A small segmentation model, trained from scratch: 14400 steps.
Rows from block 4, named by matrix and row number. Rows with one number belong to one channel. Each number is 500 + 25 x the weight over its row's rms, rounded and kept within 0 to 999. All counts start at 0. Numbers have three digits each. After the name is the row's rms in percent of the matrix's.
# convs0: first 3x3 conv (model.mid.1.convs.0.weight, 128x128x3x3), inputs 96-103, a 3x3 kernel for each
# convs1: second 3x3 conv (model.mid.1.convs.1.weight, 128x128x3x3, transposed), outputs 96-103, a 3x3 kernel for each
convs0.7 079:496487509491475506504516512536462487450453493482503449519513528463518480509543522481517528496525495490485478493524494502488513508511510493482500502513496501528493486482499462481501489491526505497529469478567498512459
convs1.7 076:488497454510547444473493557499499506513495517492491547531497493495469492496457508501504482490514503463515469520498513503520485514491540499492522501444482511495526530482484473452484519498514441504521466518498484509501
convs0.8 137:530498495479517537467526474485462484515535496503439532519488515479487505498538502505512476520520494469521478508487527518506478464514453488531519473498479518520468516496464490479505486473489480518514535488530451525502
convs1.8 142:501544528455517493546501475482495510491494515519492477503487495507515492489509503475493483488480549535513465526482527520514522480497485502477440494514500496466497502525516515498496509479518512503504514500491495507549
convs0.9 081:484516482493442504494545522499509519516484560491458504485492540516487515490486502505454513539534500492504523527515495506511557507495530498501503499491505523498494486485504504495474500510490507469476491545500481500493
convs1.9 076:551501507521505488522536491473465530441496511504522501525471485476463456531505466535483515541503488487544534491532510505517524496540467514515535529512480509522518521527504437475469513515509514515516495494516545517497
convs0.10 088:503499497448496480491495484497486510498574468523457484502514511436505445466527499510485513509482463511547496509488497497475474488497448504515499524488495495522530529482486525480510493494544479467502481482530506538542
convs1.10 089:478510495500530487549498479501477536487517556504545483489493499514440520528501496511483493479480474494497517507537490475447492517505518481520513492510462511508548504513519458481479521502514509542498482520513453492501
convs0.11 096:474484501476461493497472522505540486467509511488563510497537501482484525524508484482498500497510497495483487504481530486550489521504495516509509492508506518514478480499537491502510549494507475461490500462503462519532
convs1.11 100:456506484502453516552503499507499550469495503522437475502510487552470497547482508468543486471546530516496500481496505536482471494507458498478486506494504498512523518516488481483499508528486487504492430510495506519505
convs0.12 075:508542517456526491453464529533512486470528507512503498514515481463503483508518519483500515508522467496505507478500489481504498524493461511518491495499493498504481459512526518483540490492503530479507496521511548496501
convs1.12 075:502525474520498498485513453529497497522506492547465487542502466493465492498470494495497521517498527513495495489521481493485458548443505506531529542564459520512482508520490465494538513447540529502487451463470532517514
convs0.13 129:510488519496540496509459405540502477526508535469506500487517489500506546490509482501476509491504462492509467511503490458503493507442520492506511512511452535487469526486478475519536481503509539504483476503471497492523
convs1.13 136:522511513499517481526546486523432502545512487499526539534491507488528529536530484473451495481492481519501514518520466525501531460507455471477520493521508506471517489481514505492496479521479461536515511451471516545461
convs0.14 107:480505521517475517528516499488496514526592568544469516498494507541473522492487516499492507513486532505529510543490453503511480519522512511495517466526496461499505488532471503492491488506489507476497517489500508505523
convs1.14 108:527470503521484510523456525456517468513526465523477513517505503483493493503489486488498470525520441524487469517474505490462531485547485539510543543484495534520471553499494488479509491545515509493504503493497505531502
convs0.15 089:503462508491487479502451500530547513499469498546534475523573491469494514518512465477487506533531498490495477523442464448460481491486441470475489487484494511488520502484514481483498511537521505525513480485523508586495
convs1.15 082:498475515525541512534511491516516535505513484471520499488463488510507500502502537480500519459503491473475509510519511542534487476504508490499525502499464518505493478473536468479539526549547509486473482476529506530525
convs0.16 084:494523488485485499535505514496506510540466480516511467483531506516483479471502514507501494488534505507490474525495474456486466555523482515510508523488501504519494507507510537470501525486496543524453522527493475499494
convs1.16 083:496515514533529468494470426484461516458450534527555507471501499507500445519503500492503481443499477513539491535486478514534577483513531501498467464490533485482500520523501512498438467458488511463502522474477494527541
convs0.17 087:520545504501495509518522464475502512502423506497453513482492510535495514478499506499498522490504544491487467499538524492500530507512563498493480503522489475531499495508521512542455501472493484517503494478532498458552
convs1.17 085:528523484475476527502467510521496518464457474469517512493465495509509485473478502533512472469510470469518531521525527512530489482491503459493493483522494446481507494513503521520513528530486498539502529497493511499500
convs0.18 090:553521531469501497477507498511504512481528514486470502502500492473487497515509505487513503493508512481518500464496503526537522463548477503517507503519496480475499495524493470585498503523489467465523492468441497487512
convs1.18 089:500498525506443536469521494527510483504481459520455548530483494478503512504479481491489460458526470516505495493426478483516483474473493523478504520527522523496456501494484505519527539530507509546530507451465516513489
convs0.19 089:484539480481501432498488525514493514544538499502502457506501501489534509527454487504522515507523501503460515509516493528455495473506548507507490500517496512500507510488493478513482530493533528499532543468534510494486
convs1.19 088:478529530488515500498451484500493529510512512535496504508493502501489495499516497513527462494526523495484505529479495513513512495472463538494507498522523501507515483514483490473501483511498501490511487540497452542509
convs0.20 140:483518517563503509450550493484506494513474534490486487534463532497507473479462485508462479479470508506523488463501523505460510508481514462487480507501473531510510503481520514528492519490510512500496464479504489574485
convs1.20 142:509463522502550494494540500463489503502491484553474514506457522520487477494519503460487451520499439524478476497469506522492495492545519504527461477470474491523499515484507485515507517499507509505525501552503511513467
convs0.21 091:533471532528478468504474513491498537528495496521497471485499486533504513486525539494481503483542526485530496519448469529520524528507536486544505481549486489497473487529476495524484526496478510494497464514477458500509
convs1.21 085:462506514492490502493517465497509517497520530534490471489501522477518471513474500491530520457515516453485519519493489479483534477487515510550480518519539535494492526538510545471505511457496518517509468524497519506496
convs0.22 078:454512522528514510509534488495527478498522505482475486485534544538535436487496501521479512531497487470489531534489491486562487512500479504487483489533487483495483498438493515473493533516521504491516499478498460493494
convs1.22 075:495485519511488479487527489516484526484517498478476529472468511490493481545510487496517499591524500515479475497508500515441516520472480472530524501479475470541492504514545458522542491493526508548543473473475499553489
convs0.23 088:488485475514473488486556462485488519520495485505491485493512523457497532496468479506490488528532481510547473516500505502460466497483491488492497478501478527531487481512492507476477526480467477509477512531460514514511
convs1.23 086:496489517433521474515509468468439542471491450466548496525549489509522505532471507525540536468496540465498474515524460510468495506504492484500500516525509511485503447501493477481511521503484483510528485448490515547506
convs0.24 091:512502517506451503512526502497486530511444524519515508483503530498523492463489504500508505484519501517481508504539486501483510483509496503497489501490522492484469506469507484501500514564509494515455483454511501520486
convs1.24 096:476551468498483502476474538471522465508513469530459522537490521507467492561478500501495472447524494491494508482481486521482526501508427518522505489494525525548473514518505494506553495499510485479480503550499497541484
convs0.25 088:532502501440482516505504498510494476482469488495503460510519496486522498504486497494505477509543516508518509488459536482460478531565517503514490498521465489510537533505526573516500493516481514474481483487543525516452
convs1.25 089:508498483457499501512492481481528513490500464523484521498475534532463490513488504511473483460511465524529496506491486507492479476452492483474484530503549492511519499493511495503503518515529512511474468509502507444520
convs0.26 094:515543532501517456527468562502495495483529470467515524490467517489486509482494514495500509516539487484494547508523505520505467501478516481493483499481482495509517472475557500557484496488537473527476523459488465520532
convs1.26 093:484484459508481499504504468519575479479498556485475440458494521504506528468545497521508492510475481482547434501499499528486532491487472494508506496489458509480493500517483500477528510502479497478475551521493502536506
convs0.27 104:431578522499470491501498535441516463501469471491522509494524507507511490546462513521506506501530516493516475482527494484474514481512480496517498520498500524492495505451512493479504525512471509469500498502465538483500
convs1.27 105:500447543485517559484487493540543464475531488509517493492484472497482522514498505476493549484572480508510493493498559514479538518482501512494525488527524504494527474531561504513520510512481508509494482484537499486448
convs0.28 093:510488523501464492545507470491489472543483475537506503489487500524534458502494503515509510544493518479516492496502497522511519499500467506495489524505472504520491488510494431439495524498483513506494519509500470503487
convs1.28 092:490528481492466472514502491515512493535491497541509507479508502503515497496475459517502506468516448525445510518495481473482532501511470469506490457491530490530456499486488487501502511536466518525477516508503492493498
convs0.29 091:492500519459556498469476496505510493450535520489532474517520513482513499492538506513489500512508525496516500517552520507530543489487486506507472520503513532499505490552473555510489492509499522497523457486468495526492
convs1.29 092:529448513471536459493540529506484496499516462535506497524450513476516472531496552492474518513523464506500451511473513553518509470520519518491482525527541498489460498489533501476522498456501481494532521478482530502526
convs0.30 089:502513509521537528472473440498492464514498512494496524516527475504485485482506485489521501521536520515507511508521491501518529493468514500490504513503479512519518495473483502498522469527552479506505480494491511559479
convs1.30 090:479481500484489482525512510501451528538477503484539534515454490495520471491513521496482524500471524491465506542461467502484504521492501499521487537511488524521482552512519520518488555479510469460528527476486516499553
convs0.31 138:503558460483468503479480512515513482532525536477554443502536500487491553473453512525514508461503529494490468504510502473514510483484474473520519470519522504510464490466548498539452523523517510535531491530528510511536
convs1.31 136:506527501555519533534501453470511533488490532496524476494479523467512516490513521515509510501498525507485471483497496509503494485508500506489493507480497505489524557478477528481472491509526488512443516457517519477497
convs0.32 098:494460495473500507555484524512589527478535489499521500519524527486503538501477497495502487500552506500505528468508468490490450506498482492510480514523512485511470496521475486493459516503511509565488542496477522509485
convs1.32 099:481549465536496537494501462502517524485490466522504519507496510504542486530458500502569484481484460483511480468490506505501536506515518504484521531490504508498509473485513470533499495454523470540489496476509469504472
convs0.33 097:522533547453494523540493502517522497522520556523513517546476496516504500515519485493514514527483509515490505518470463506500489475451485500517492503511529512486503533487549513486513480509535518470501471484483489463518
convs1.33 099:504463498515530495489497530481480513471456461528497469478496515515507503508505500482474538544468514491506517536523520486477459523549499474463503500522509548562485510497527513490491487480542499492512502503479533436460
convs0.34 091:515529479528512499479506446499499494522496489483545541479501509491527482456508517499514520508505487478515501510547507512492550506527504488508486491509517475479490501489504461477524456492512521540482451436503508509507
convs1.34 090:485493471518517474486502464509464510513449496452527517505501516498521524479504476458481478527473527493495521529540487512505496511489518506496545550516514480482481529521480523500511508463506522480519513531479513514511
convs0.35 112:526486500478526517510497468485479524481544492510468526507511466535466499485498456513527503527542491502469494484538523453532505491528490507479526501464513499510507512513478496544437473541469467500498537456553458450543
convs1.35 116:520519487467473504507514446454488474540469493476488516517469500512490494524424505492543460508507465497468493503507465526471484523523485513446493537494502533495496497477528526530532510522529490483508487471456521549474
convs0.36 086:487484500498528535533497546478574491556513499529476496501528472475501424479490490498520510482527551516505445469495509524497536495445500487521486478537504484513490504477504512504517507477489518489493527506500497506493
convs1.36 084:483477487476500528544526479492463463498440483534488477481540476527547475498503504475508498530515494479511462491489503475469482459519471501492479487477508495504500491473541530509496516505485472481517502523525539481474
convs0.37 133:505497473501516493511476506483497485474422462529521418495485497501560512531521496491470481496472494468498518487504523479488525489488528511470500511483490518537483518507518496526537501495521486496508518523483496500528
convs1.37 130:515506492488521532516537482561442548495521503535439488499498490506493469518504493488502484495514491443520464509478473522473533541492510499483499501461496486497530490508509502459519474499525521486514500460475520502499
convs0.38 113:501527520516542536496456532522529469494492493509558490506508467505511523525452521493523505502476503509470476500503554455489510471502524508506510494516508513501528510455495483494489519481490509466513522450495525461480
convs1.38 115:526491489517495462474499503553502504503522518508511508515505496480466521490466452458491548522476507492509514473509533546462535479468536487497542517495540488537504528465487490477454486484500482492508500492535484502508
convs0.39 124:525522484508477507504488475450493473485476498533534486493527508522510510447486510491485520480502535494479494525474502459457502481528494511464511474509543513510487485518511503501466501504508503492501484536503520484518
convs1.39 134:473498496521442508486491504502489482514485488532506472521484483519497472495483483523496501509541526520535483506492493527495512496528489489485491498505478480515453503441481485497532484484497511510512502500528501495526
convs0.40 087:465501503522506559470513482510540476515521525518515503510530494504525484488498515495482519517499546477527488512495528477475563490493474477521492513505496511485497487454541476495497505513485486478502552517501492473513
convs1.40 084:541451489488503478487511499497473510506498452526452484512525516523513421513466516505463544535501495524467494499496546522532503493494470481475455524553502514480522480445502500443494501490486517521515488526490490509555
convs0.41 082:511552498470503517512497505508515451477451500487485557474509455517457504516489539525514487524574519501495484494496532474474526517539481486514500486538506487516472514533523477485486480493490495487506520560451471513474
convs1.41 078:501512508516404488492551478474485518474515486476495507494515486489525486500448510471502490524509511541533521499524471514487530460503523496507495483503481522504488515526478469541530462550490513486475513453513496526493
convs0.42 076:514505522504488446512486537497514522494485558515537501505493487464466486508494516488515537511516492487487505517505507519522517504468486504511505477491500470503489464552515458504496470546504531466502466517522465538515
convs1.42 081:481517536501530479481518476517519453533510486515474517488515513471483497473491510494470464502491488475505534475502522516475500526499506538532497498502486541478524475502502505539485520523517528500483534497511474467463
convs0.43 090:536500492482480517481514531511496501474507478524520484492508472465473526485481496502487506505487520518515495496513467500551502488511483496503544519490491512495509542497509465496463462505449476504484539498503490501481
convs1.43 089:540509514514536476476510516486475504465524472494503546495501475525550500520439539499487529531519478500525472501470541507478512522479462486495539525511477515512448488477509525512476534494510499527518535489534464506465
convs0.44 089:483484501516578501515520524490515529517509464448512495507471483467500490508539482502520498534494528531496517503503518529529553467464522503502518506519483500492504522469494535542514490521502499484506552463517512438471
convs1.44 089:473479502499533528517486521501518524510441482449561464493480519503494499496539468505482501494485525493514509516462527522451466491505485511524473498533461456492513501489515495498524505536529511521514471545520516499519
convs0.45 113:513495465503531464490424590505489543499517477501491497525495511483492501476516454496523499520511495516532535479487492541537496451481474499507502495469485511506483488487484481463517515547462525488462507489463516522517
convs1.45 121:460515504571482495493513470519545509481515468527504497570486466491521499459506506448553568485531515510516500528542475466505458507511475460507487486505505510496526482520535463523545503544486500517529540501479466524491
convs0.46 087:481527500525486484520515508502505517537536504485525517488496529484508559497489501502498481497526495528526503527504521513502520487514489492527506480522473499518498478476494476470482506493497483465468464562455509553493
convs1.46 087:495514509504445543480531465488450494508507478547492487476482514473465497505487474486503490489516478513507492506477500499521507504509540496501494507498521476542528469499494449507502472511464497498467500481499511549534
convs0.47 116:504514527527478460487499533522488494465514489495468439502506509493557512500483492508467486484502468508476518487477509501484489458548502507506517515524496511489490476469491497512550511525512521483514487461487481548492
convs1.47 121:506525483536512500502442500534475495472509512518485453498485491535465548478506469475436511507543564495528516504513521501493468524515575464481473503511471517560504510536503516486497469445487508489516512511497500487510
convs0.48 091:484513516501567453567500468480513509469472486535508464490528483513507500508489530527500489513557506478489489514495521477475512502500517490503475503533475475483504503524493501496439521562479554499450461499548503512489
convs1.48 092:504509546473509496491522546477511523541548548492537473514505490500480510510514475481506466471495513524492498507496469525489456509494512531521496500512503489571500482501457502433535540491507480533523502566499537497477
convs0.49 096:488503525531496518514494522445490496478451532517468481490515503514509523470490507467498508493478544508488491527491498487428466516498498501524505500503513490489509488479512476513500482501497476518496517487527478487483
convs1.49 085:521519534496491464512480440513506480467500500502491486489486501470514510488484534470489508508528484505514502465512503504524516493545523517549477487503500507504534490533473501530465466465470542528493489491491509486469
convs0.50 132:516491494518521490503435502501504520499449538463485510499527479528515498501496489519500491495530521481484506506522471510480459495540506509507514517458537494477502500482467515522506462512470531497496499494523511525528
convs1.50 139:510494506490513537499519529509514473536493488517488499535514472490505489472478485474553439549500460491469500512454505486509468498520527466491499507467472507506500464527532480519504514486521464542460460506526510516484
convs0.51 088:514503492545487498495436543503493498513523490502538551492505516503518519487488464516503509488525506500514496544541501515487502441487475508505512516500499509520525532495515473523517507490520520475490527540508455556467
convs1.51 091:502534473507471516495493521467463489474547459538497524512461512527524544479539520536515465497527502494517478490528521509502547479540486510528487467530539492525504543491484537481502506512507504504483514493461543524464
convs0.52 090:512490505475510510524487501488459484512479466501511487458536533518479519521469524529484516533529506477490512493487496475483486496477469509513525496487495487509520479514502458490514504489540524485512572480471480518499
convs1.52 090:530496569550473467497536520488451459486475510485498466508492493515515510484542488503490510493477507516489470507500464454479517496502520512516524521510484498506508495546508527505489508490480518492509546486465464495548
convs0.53 095:510530529462493506514489472493534526527484494531503513503522491504498492493502503509479493501481473510490484506497493476459488485511529526498510489530520491483485535532505501487523502455483539525500489527512535490473
convs1.53 094:538472480527449541505491466500522500494511481509495499494502521508515523510471484462516486513541475481506475516522531513542495470489518528504485488474477520501488491499502510533488534504484494517482501484471500511503
convs0.54 152:538482501477527531504484500474503483472481522548512506486513482494490487510452512513511528463506479505525503510561509466518493499516527491474525508471517505483544475521448543470498507527491490505503494499465475481535
convs1.54 153:506483516486565484489511487530536481471534535488466512484515505483533485515478537499512464487523482474464525514485492469535477524470512463453500523486500467503507529528495480540492533493529503497506471538494513522523
convs0.55 116:524475523456436452559490483491524481511542518484525518476531472520486501519508473506511504527499489501493501490476507507481476504479494511470532494509521513517494483526525489448525489503537465547485550496480456555481
convs1.55 122:512492509551528471508525480489528507487441543519553524490461492512512474497469506498526488494464495476493486496520511477492438492550510507561500489494534468469501444465534486551459495517546516501503452512500457419521
convs0.56 102:524493483481522457498498486519448529491488465497493498538519507482546525512530466504494476497497429474504496508475453457454435522501482483529502486519513506491506463490506465491505469494453478564471485523474521485539
convs1.56 089:524483498499501498496469510528467502511492495501486500509514484490506488494512475467503464470533463484506490514478458506489466501532450502475494519487497517508507487480479485497474504500514484526481516503466501506497
convs0.57 098:505494499476471515499467553483485536512601529510452511502508465528537517526516498509478503523501506483514484462522554489527495460495508485524520512496483508501528510570473560490540495502492483458506514480460522481468
convs1.57 101:510490552506507472501527478489500465501504504513518502487454514545485486470513512486520462450487519502495486502483529463522509496517521475557483480519512518461514482526510503507506480477495531472511504509459508505510
convs0.58 085:484457507487516511549511510514531458509474481496570524476489506517463516509519509501516512533542520479520506528491496485472472521495487483505507512486514501514481492480469492524504498585501496536475482525455508525554
convs1.58 085:484486501480482544509508514500464503522501470519469497515485514532554486505491503474508486503498476510482503476516527486451515453516526509493508501546460479521519488494524498464510531545486488527501492510492489504501
convs0.59 101:518504516538492432509477488487516467457444493506470502484524480502466519471499486518517485483501552476483481509485507494507536551522473486499503481502497509488514504483536475452497512541511505493504481548477492471536
convs1.59 101:513522520516522494520464507496501470494499472541494493511471502530462508517540500516495533488523427496492486510477501488515470501517463498522481465553506512524482518548496513534494470487487527506510513538512463524521
convs0.60 093:475493523502479518512465505461530465503558461446541539523497474531486471496520497490492498487475518484503518510486503484498491481490519508499506481495522496494485481527491466445513462530509509495489503541497477485509
convs1.60 099:486501487453521503510479515511520472499510506531480499494511511543473473509507499487521473510499566492496489514511505471494509514527480484536514470494512500482505488522506489554526485459517505485515479524531494510552
convs0.61 100:521515529464488499494464526522516464441487495471528481470540474473550515493505497489469478503546521490516502474480482513505483509493546508503507503518475497521496481525504454465546489507547515511500496467494514523469
convs1.61 095:499555492515424502496460496471501456522453501579471520516471422517522492520522525546504530506505502502484548501537483518524504522467524482488475496520475507511519516480493474501498486491514478490540501504489542498447
convs0.62 095:515454482517513485472512467484505515453464485493518497502517476534503505533519494473484508487509521491475466494487491473492501544487533493519509466493473503516490506542491489509535514495496472531507513472462490483538
convs1.62 097:513462518505510505514496467505509476528499517482489487520478491501533484469474521511483508463418480500532511493501456494513498514530460503483460467513506468498491483499538489516497498458504486502529507474501492480488
convs0.63 096:488483514484483498498534531499543480472542487474517517511533526474508487498492513488511506510533529497485522486478520467505501513530501497499494485519520481527512526512522530434529505459541519484495491511506506491522
convs1.63 083:517514481506486469489508476538492483505500539496462504493482490476518533475507508524489483475473499497423499494513545513515476493521503479495511484520476464533489531507497520570504508541499500490525521457482479541533
convs0.64 122:520507488489512525517558490485498501504486474518522484492502481512493504464488519523496512504484515498488504518477530462474517492456470483503485500510464497466509511524500484503549497508497481503481514519497494498492
convs1.64 123:512515517491512502480478464568439534499491508502528502522482488447504480511479506509478544488531489473517550535467488526496487496506509488479499503482475520502510507524471516503497506493471502509548497515495504493505
convs0.65 092:484502530533446515487500525469559520494452542522494476478508503536527463493480516483460510494469516516518476529506500520538537542531508535519467515515510482508484517480528453484467467505480517564518503497492528550473
convs1.65 088:502507531497467521464459505503473515493478480502496485497458443486495465509505494487504501472478540483508512516518525540515492517523497521536501540577501516503468500494490517494494520482504495528482489497504521516501
convs0.66 091:539509502533512540514478479523553493438447456500475467505510528502505526492463493493511508487497540496477520494534515490538526495549510515520511496505532499495469497498490484522501465516522506521535511459503475486482
convs1.66 085:465518524502447499521451504503492509509466488492506480537531525504543510494497533477510485495530519522484502485524505511515486468522478500484502503494516493494517481492505542510520518479469523484494529524523511543503
convs0.67 075:486486502483490485504507496510506517558552492509483462508485497498550501469508474481551502479532481510517487521507489489480468504454442504535515505496507497502496500483499492449489513465493513527518478476497530483507
convs1.67 069:481514500538461484490493529517464487507484525509499486496492491504568481483518492517543526496534548488485513516530520518474461497502505441515511542545454528508512468462546485472549487469511544524507469482509493487496
convs0.68 134:477517444482432552504493456544477509483516538497517495499497519508489502492448518498485506484475493515486474495480519460490493554525517475515505500526457532504478508490483488532513458475541493523488490473505511519507
convs1.68 132:490514528463505497496521537500449475470499470521575447516523506491518518484466480539465508469520507499493489488479505503475468497514519517490515499558488487444461483554499516542504503546495484485502528480500501486490
convs0.69 072:534506520510498470502515507476501479545489484478491507526476527495498494503525534492500502506516509505492481506473491526514468505496560496499466500503494511478471510518566466520511522455500489508487540504543476472459
convs1.69 070:492513528509548520512474461476436480484500502514503456499508510511522546517504508494548500500542507511512527513476495502495463492528480508534447468535487509541503498508513497502481484463485513494495526494539462554513
convs0.70 120:471514524487533567507493501504485496453418538542528537530477504471483466516483532488527482517506516490493529522473501508478476507498495500471501485517528492497466520532457513517450510460458513496481485478528511487455
convs1.70 121:517498461495533487523476539457548493527553471493478518517498488493474483487518505470547490450539490525454512493475503539525474474497482488531498456443551520489492486487486472497516492471501466530503503506537510489485
convs0.71 139:526504477503486580513422554494456474501515496525499510502489519474507520541483525525495501489545526481535486492525536440470512532472500489521497504507499532497492486496493503514494499439540498508497511508497492455528
convs1.71 139:490516512492524487514513487501522460500499513475459518492526481461466471433491469512475447545456493536491511500505468502542524495510495461486526522454517527470418467565522481468512490502502514543506504500518528470472
convs0.72 094:522515511452489529522513428472510486510477459498475512507476517524529490504507490508496516502505527499551490504489525495509485497503492526513502468485486497513497498552479506515484523514495496485524538542472475503485
convs1.72 094:504504481478487544505472501479462467478460537509513514540448503491476540520529478485519517470526533498507501528477526525474502494447515469465496527498493517484514485496500557486471507468461491494500479501480512497489
convs0.73 077:528512480492490515497466504530497482466445548465476454518520522545490530521488484496486492477530510501502514522492504520513521507508522514509512504523499501519508484494516508471492487470534500527501518486472480477455
convs1.73 072:496493493533513488509536482522462460515510550484509509506528471560544514513483505497512506553485478515450482525544507523506468526475517495458511516525512481511539482514510555556508507500510496500521562519453541539545
convs0.74 084:537467492462511495485488506515454511482523536489510484495515493489471475519524534501473485508546509477487506494526454529552495494486472475520499508527498496518492494543504496532482484519465484523440488503518512492519
convs1.74 081:486465497506440514486569542520499489505513514516514476517508490494453499526508523527528509487504490514552437504522500510477497487467455493501536499491537524475518509482523513466512531551523503528485473486496495537549
convs0.75 123:515469462503547535536502436479506499487475552536536550480518503507487495480513486483512512503497465483452516525496523491496469476484480498498510491544493486521471499537476498484516479533489496517483520527499482509490
convs1.75 125:510516507528496488512531474449496563501535481491466486504509531517485482522462526448490503495434478478490522461510476492509532483503512509443494492505496458547500517489509516521467532462515499485492483474507528529494
convs0.76 078:488525505518469502507504498481511507523517443471487542504531495497513511490501484468509507502506499518469511488511460481525557507416454504486502516493454498494498501532505532514459485455479506482474502488531483552512
convs1.76 078:513520521553511517479516503544548490494505490501525463524498503503490529509492496526463475504499522483470495503498473503549512494494486498498506480535515502532525489538474467482465509488496490439518451502482508493534
convs0.77 088:501519516484459479497543490485517490497460518535509491512519494480491509518491531495456466498548496469524463510473517505518511478498445511496479505516490493501500523497499495548516441480471521445526475520491508522514
convs1.77 083:474500499527516496514490511518508527504511496534515513512502491487542489536490529504537534482481469485503539475491511511493498509490514502500509457556552538516495490530521507475492534541506510464502439507506480486525
convs0.78 087:481495498538479518500545496509484477473501484464524473494482483509512499480501495517492506528500488484485507512511465497539457491565485504495541525495519481522537495501506491524458474509484524499535503513503497479517
convs1.78 085:482542474519511509487466543473508476475489520509500491492516487537543531491487514500494504497480483464504472475527519516509498532477508512453529540503521520455503522515489511457522486469530519501496509483490498477495
convs0.79 086:496544478488477496479501530518490512474473490478494492511526497491515477510482498494514480489510520484522493481492485525475496535498505502523516473529503483513468451515515470515486520501509516498534479541478480489490
convs1.79 079:520465529509497517496447504516541519449544514532443530531530488501495502491525471480510476523466506526547488498482508550484527556524479529489515496526518498505491484500491484449494448491527519523477493484502485464507
convs0.80 077:501482491498465560474497527512562511544484514474453490505483524477491487510527493511503451498496488508511521471503522507524497499519515497521526490506484514500505520491478481435495491463471486464518537555525474471498
convs1.80 070:485484486462526474454527508482467514510524482490530531496496500503495507511491496502471487500524516499507504507476526514492474442462513500492498508521461510509523508509492488517487496492522491503490456443505559550507
convs0.81 134:476500536503465521458441503495481517479454481457537554509438516501496507432513506460555510458466510486492481467501491489444491478495549471498486493485509456481507481501485545515455486536471481509505533522555508493526
convs1.81 129:503551490513440496485493557495519506509534502496488531505486490460476487477513494501518497494493423502531462482495550491489505502490531495449514512517493481474487503466486511494518482504512534486507476539503496465499
convs0.82 074:504490508460503535510499522500531533519506496530478471493456526491485506450480479514512473490490488519531510504488456483519533513474499507545499500508484516501472502549492544536514512523466476522530464468515507462476
convs1.82 072:489473462507478524463506484544466536506536516514519491485529488491514507516521479466494502517454565456510490523498470477494497446519503469512476535495510528483533497493497475506471539480456514492550488503486554536453
convs0.83 113:505508510489498497486515547459489507511474498508520496520527523506446517492490463477512493486503509494511502492527473490457511481467486512501490478510471484537513517491515490518512495512436472484503499516544474524500
convs1.83 108:475505497518504440496488497492507483496533460506504482465436498517552477513507551538527506552491488556515481492476531514497546538513476488467478496480520519495474525466488508477494512469505516460488511460489505470463
convs0.84 095:525487489477489472498447562450511479520502522520525528496521506524472489480540467514498500532513447505533534494481492515528492532535512494501522522510482490500509510469482501472467543520523532490491500537551493502521
convs1.84 099:504497518527497508469483477503454482478513494492483540522524497508487494536477501545445460559422475502492498518496497487514516463539490526517504521497493482527476485480490513500491503493457501480509496496490476503498
convs0.85 132:528469528475574528520478540490504528506432453510451493506453521524514480515544490503516497495515519484488510502487481496519468470455486495497502509514477505477447519452524505500488499494529483545504519532546498516514
convs1.85 139:532513494483499534472518535508549479497513490468477527495486531518451493474491485520446455504474464492546515504540513520491501474497483503525520490488465492480526469524483515530503475514516510473508494507454490518477
convs0.86 121:510513514478501495476533487503469523559473492479494512467507529524502512439503506496487507491499510493508471493491513458467481513538524493475534490515502481516504551506489490498467502504540496527484499485497489508489
convs1.86 126:502516518568501462512467488521503515476543496478564478483506541533526494536485519521462523483489512509485506469504527480467522490506515474479519507493504478500490531499504533492473523431509530507502515506513510446479
convs0.87 072:480506487508555505490446515505465527555508523465501478498480493495487492495517496514518491519509521492482487479491480521474535486490462499499494463507482502520526492528561517500481501493494503523505512529486519484530
convs1.87 071:477492504533445461502500500521480495469526473460510512499513518541538526485499514491516508552491463447472460535499487485518524455536485494448498478503509483517507526514486541518515488488495513469509477546501542522525
convs0.88 078:532520488517454469513502524474464520517495502493490478496466522502518487513484513501518493514495500512483513504537513460485509525529531509521510478477493483524500527483489504519543507475473520498515494449513495522560
convs1.88 079:517549480473496502546547482495450519518504537521463518519476507486511500483434531536461464495489498513491537486504496530527479503558501513494466529509502493505504542476509475508490498481485504553529514461489493500493
convs0.89 071:495488495569472460521503476507481495480476528483527524515478487515496500521520517510521517513502514509531490519479501503506496503570507510505510487472514484472473527520528460521478494506440495489541518498507467514523
convs1.89 073:519462508471504546436478498483485468482460531476459517466477516466496503489492495518450515539484514486450522490529500504501506497532497487495493528482514493486492528525527501501509503520507530501495515449513493481501
convs0.90 067:508451465528555509536508538512484511480529512495467497541506505513501495508503505473509506501476504517479483493496494525495499481503527493515493534504501498509522505506522524509471512505456517490467498508522506435454
convs1.90 069:464537563532469479492529529508484521488530509529485490468497517475472465485498494533523473494540549488497514500486520506521512509541520519476529518469476514503479528532505488477468500538511508544487510487511521515513
convs0.91 078:492503509505526444497537502467511512516508558502518513496478515505515518473486503512541505482531471492487474516510521521461510515500518500491491499552508510508503532497506503529525519511556501510511445492490484467520
convs1.91 082:474487465510533497514487521534479496516498483508477514518528500491507495482514536498510520516474483494489492488489524467477523500435535508484488515487486495512496520513486517502517495487488509509495498498485535462501
convs0.92 088:515531489518522444507525531503503482461507504525513536498465523507477479463483480506525483518545519477529514495534517501511490491550469525498525475498495531499477494499500540463496507518497497516519513494491471533505
convs1.92 090:491532523513516475478515480513506440453503522487456534510503531489464515485496475481498497503460457491454531508488474490548470477484520502488481465497495497488486507481502517520512480462479564514534526550524493530496
convs0.93 111:547464492519574485544517512498478499520476514464509477485481514514512504481507526485511458524507505491539511524494497512528551503437497477510484484458503502469494474549503448475502527507508468519525479477543517494551
convs1.93 112:487487491488462482494530522506468503424454543495508484521460511496505496494549526522502474550481482523494490504542502499496493462519509493493484526511480525496494528561489534514500504504509503467493495499486547477520
convs0.94 079:522501464506501503469468539508443511531547572529516551483473472485464518508490543480521478502481522509524471486517485514550523478502562501496505491493486503484479514469490492470489505514474506506482523443484475502505
convs1.94 079:518469549472491508527490507479489472489525508535490513482517489483488517469487492500499512503532509522495507523520504514466488509503505516498478523492484442506525491517509505475496502479466547470488542519492503467541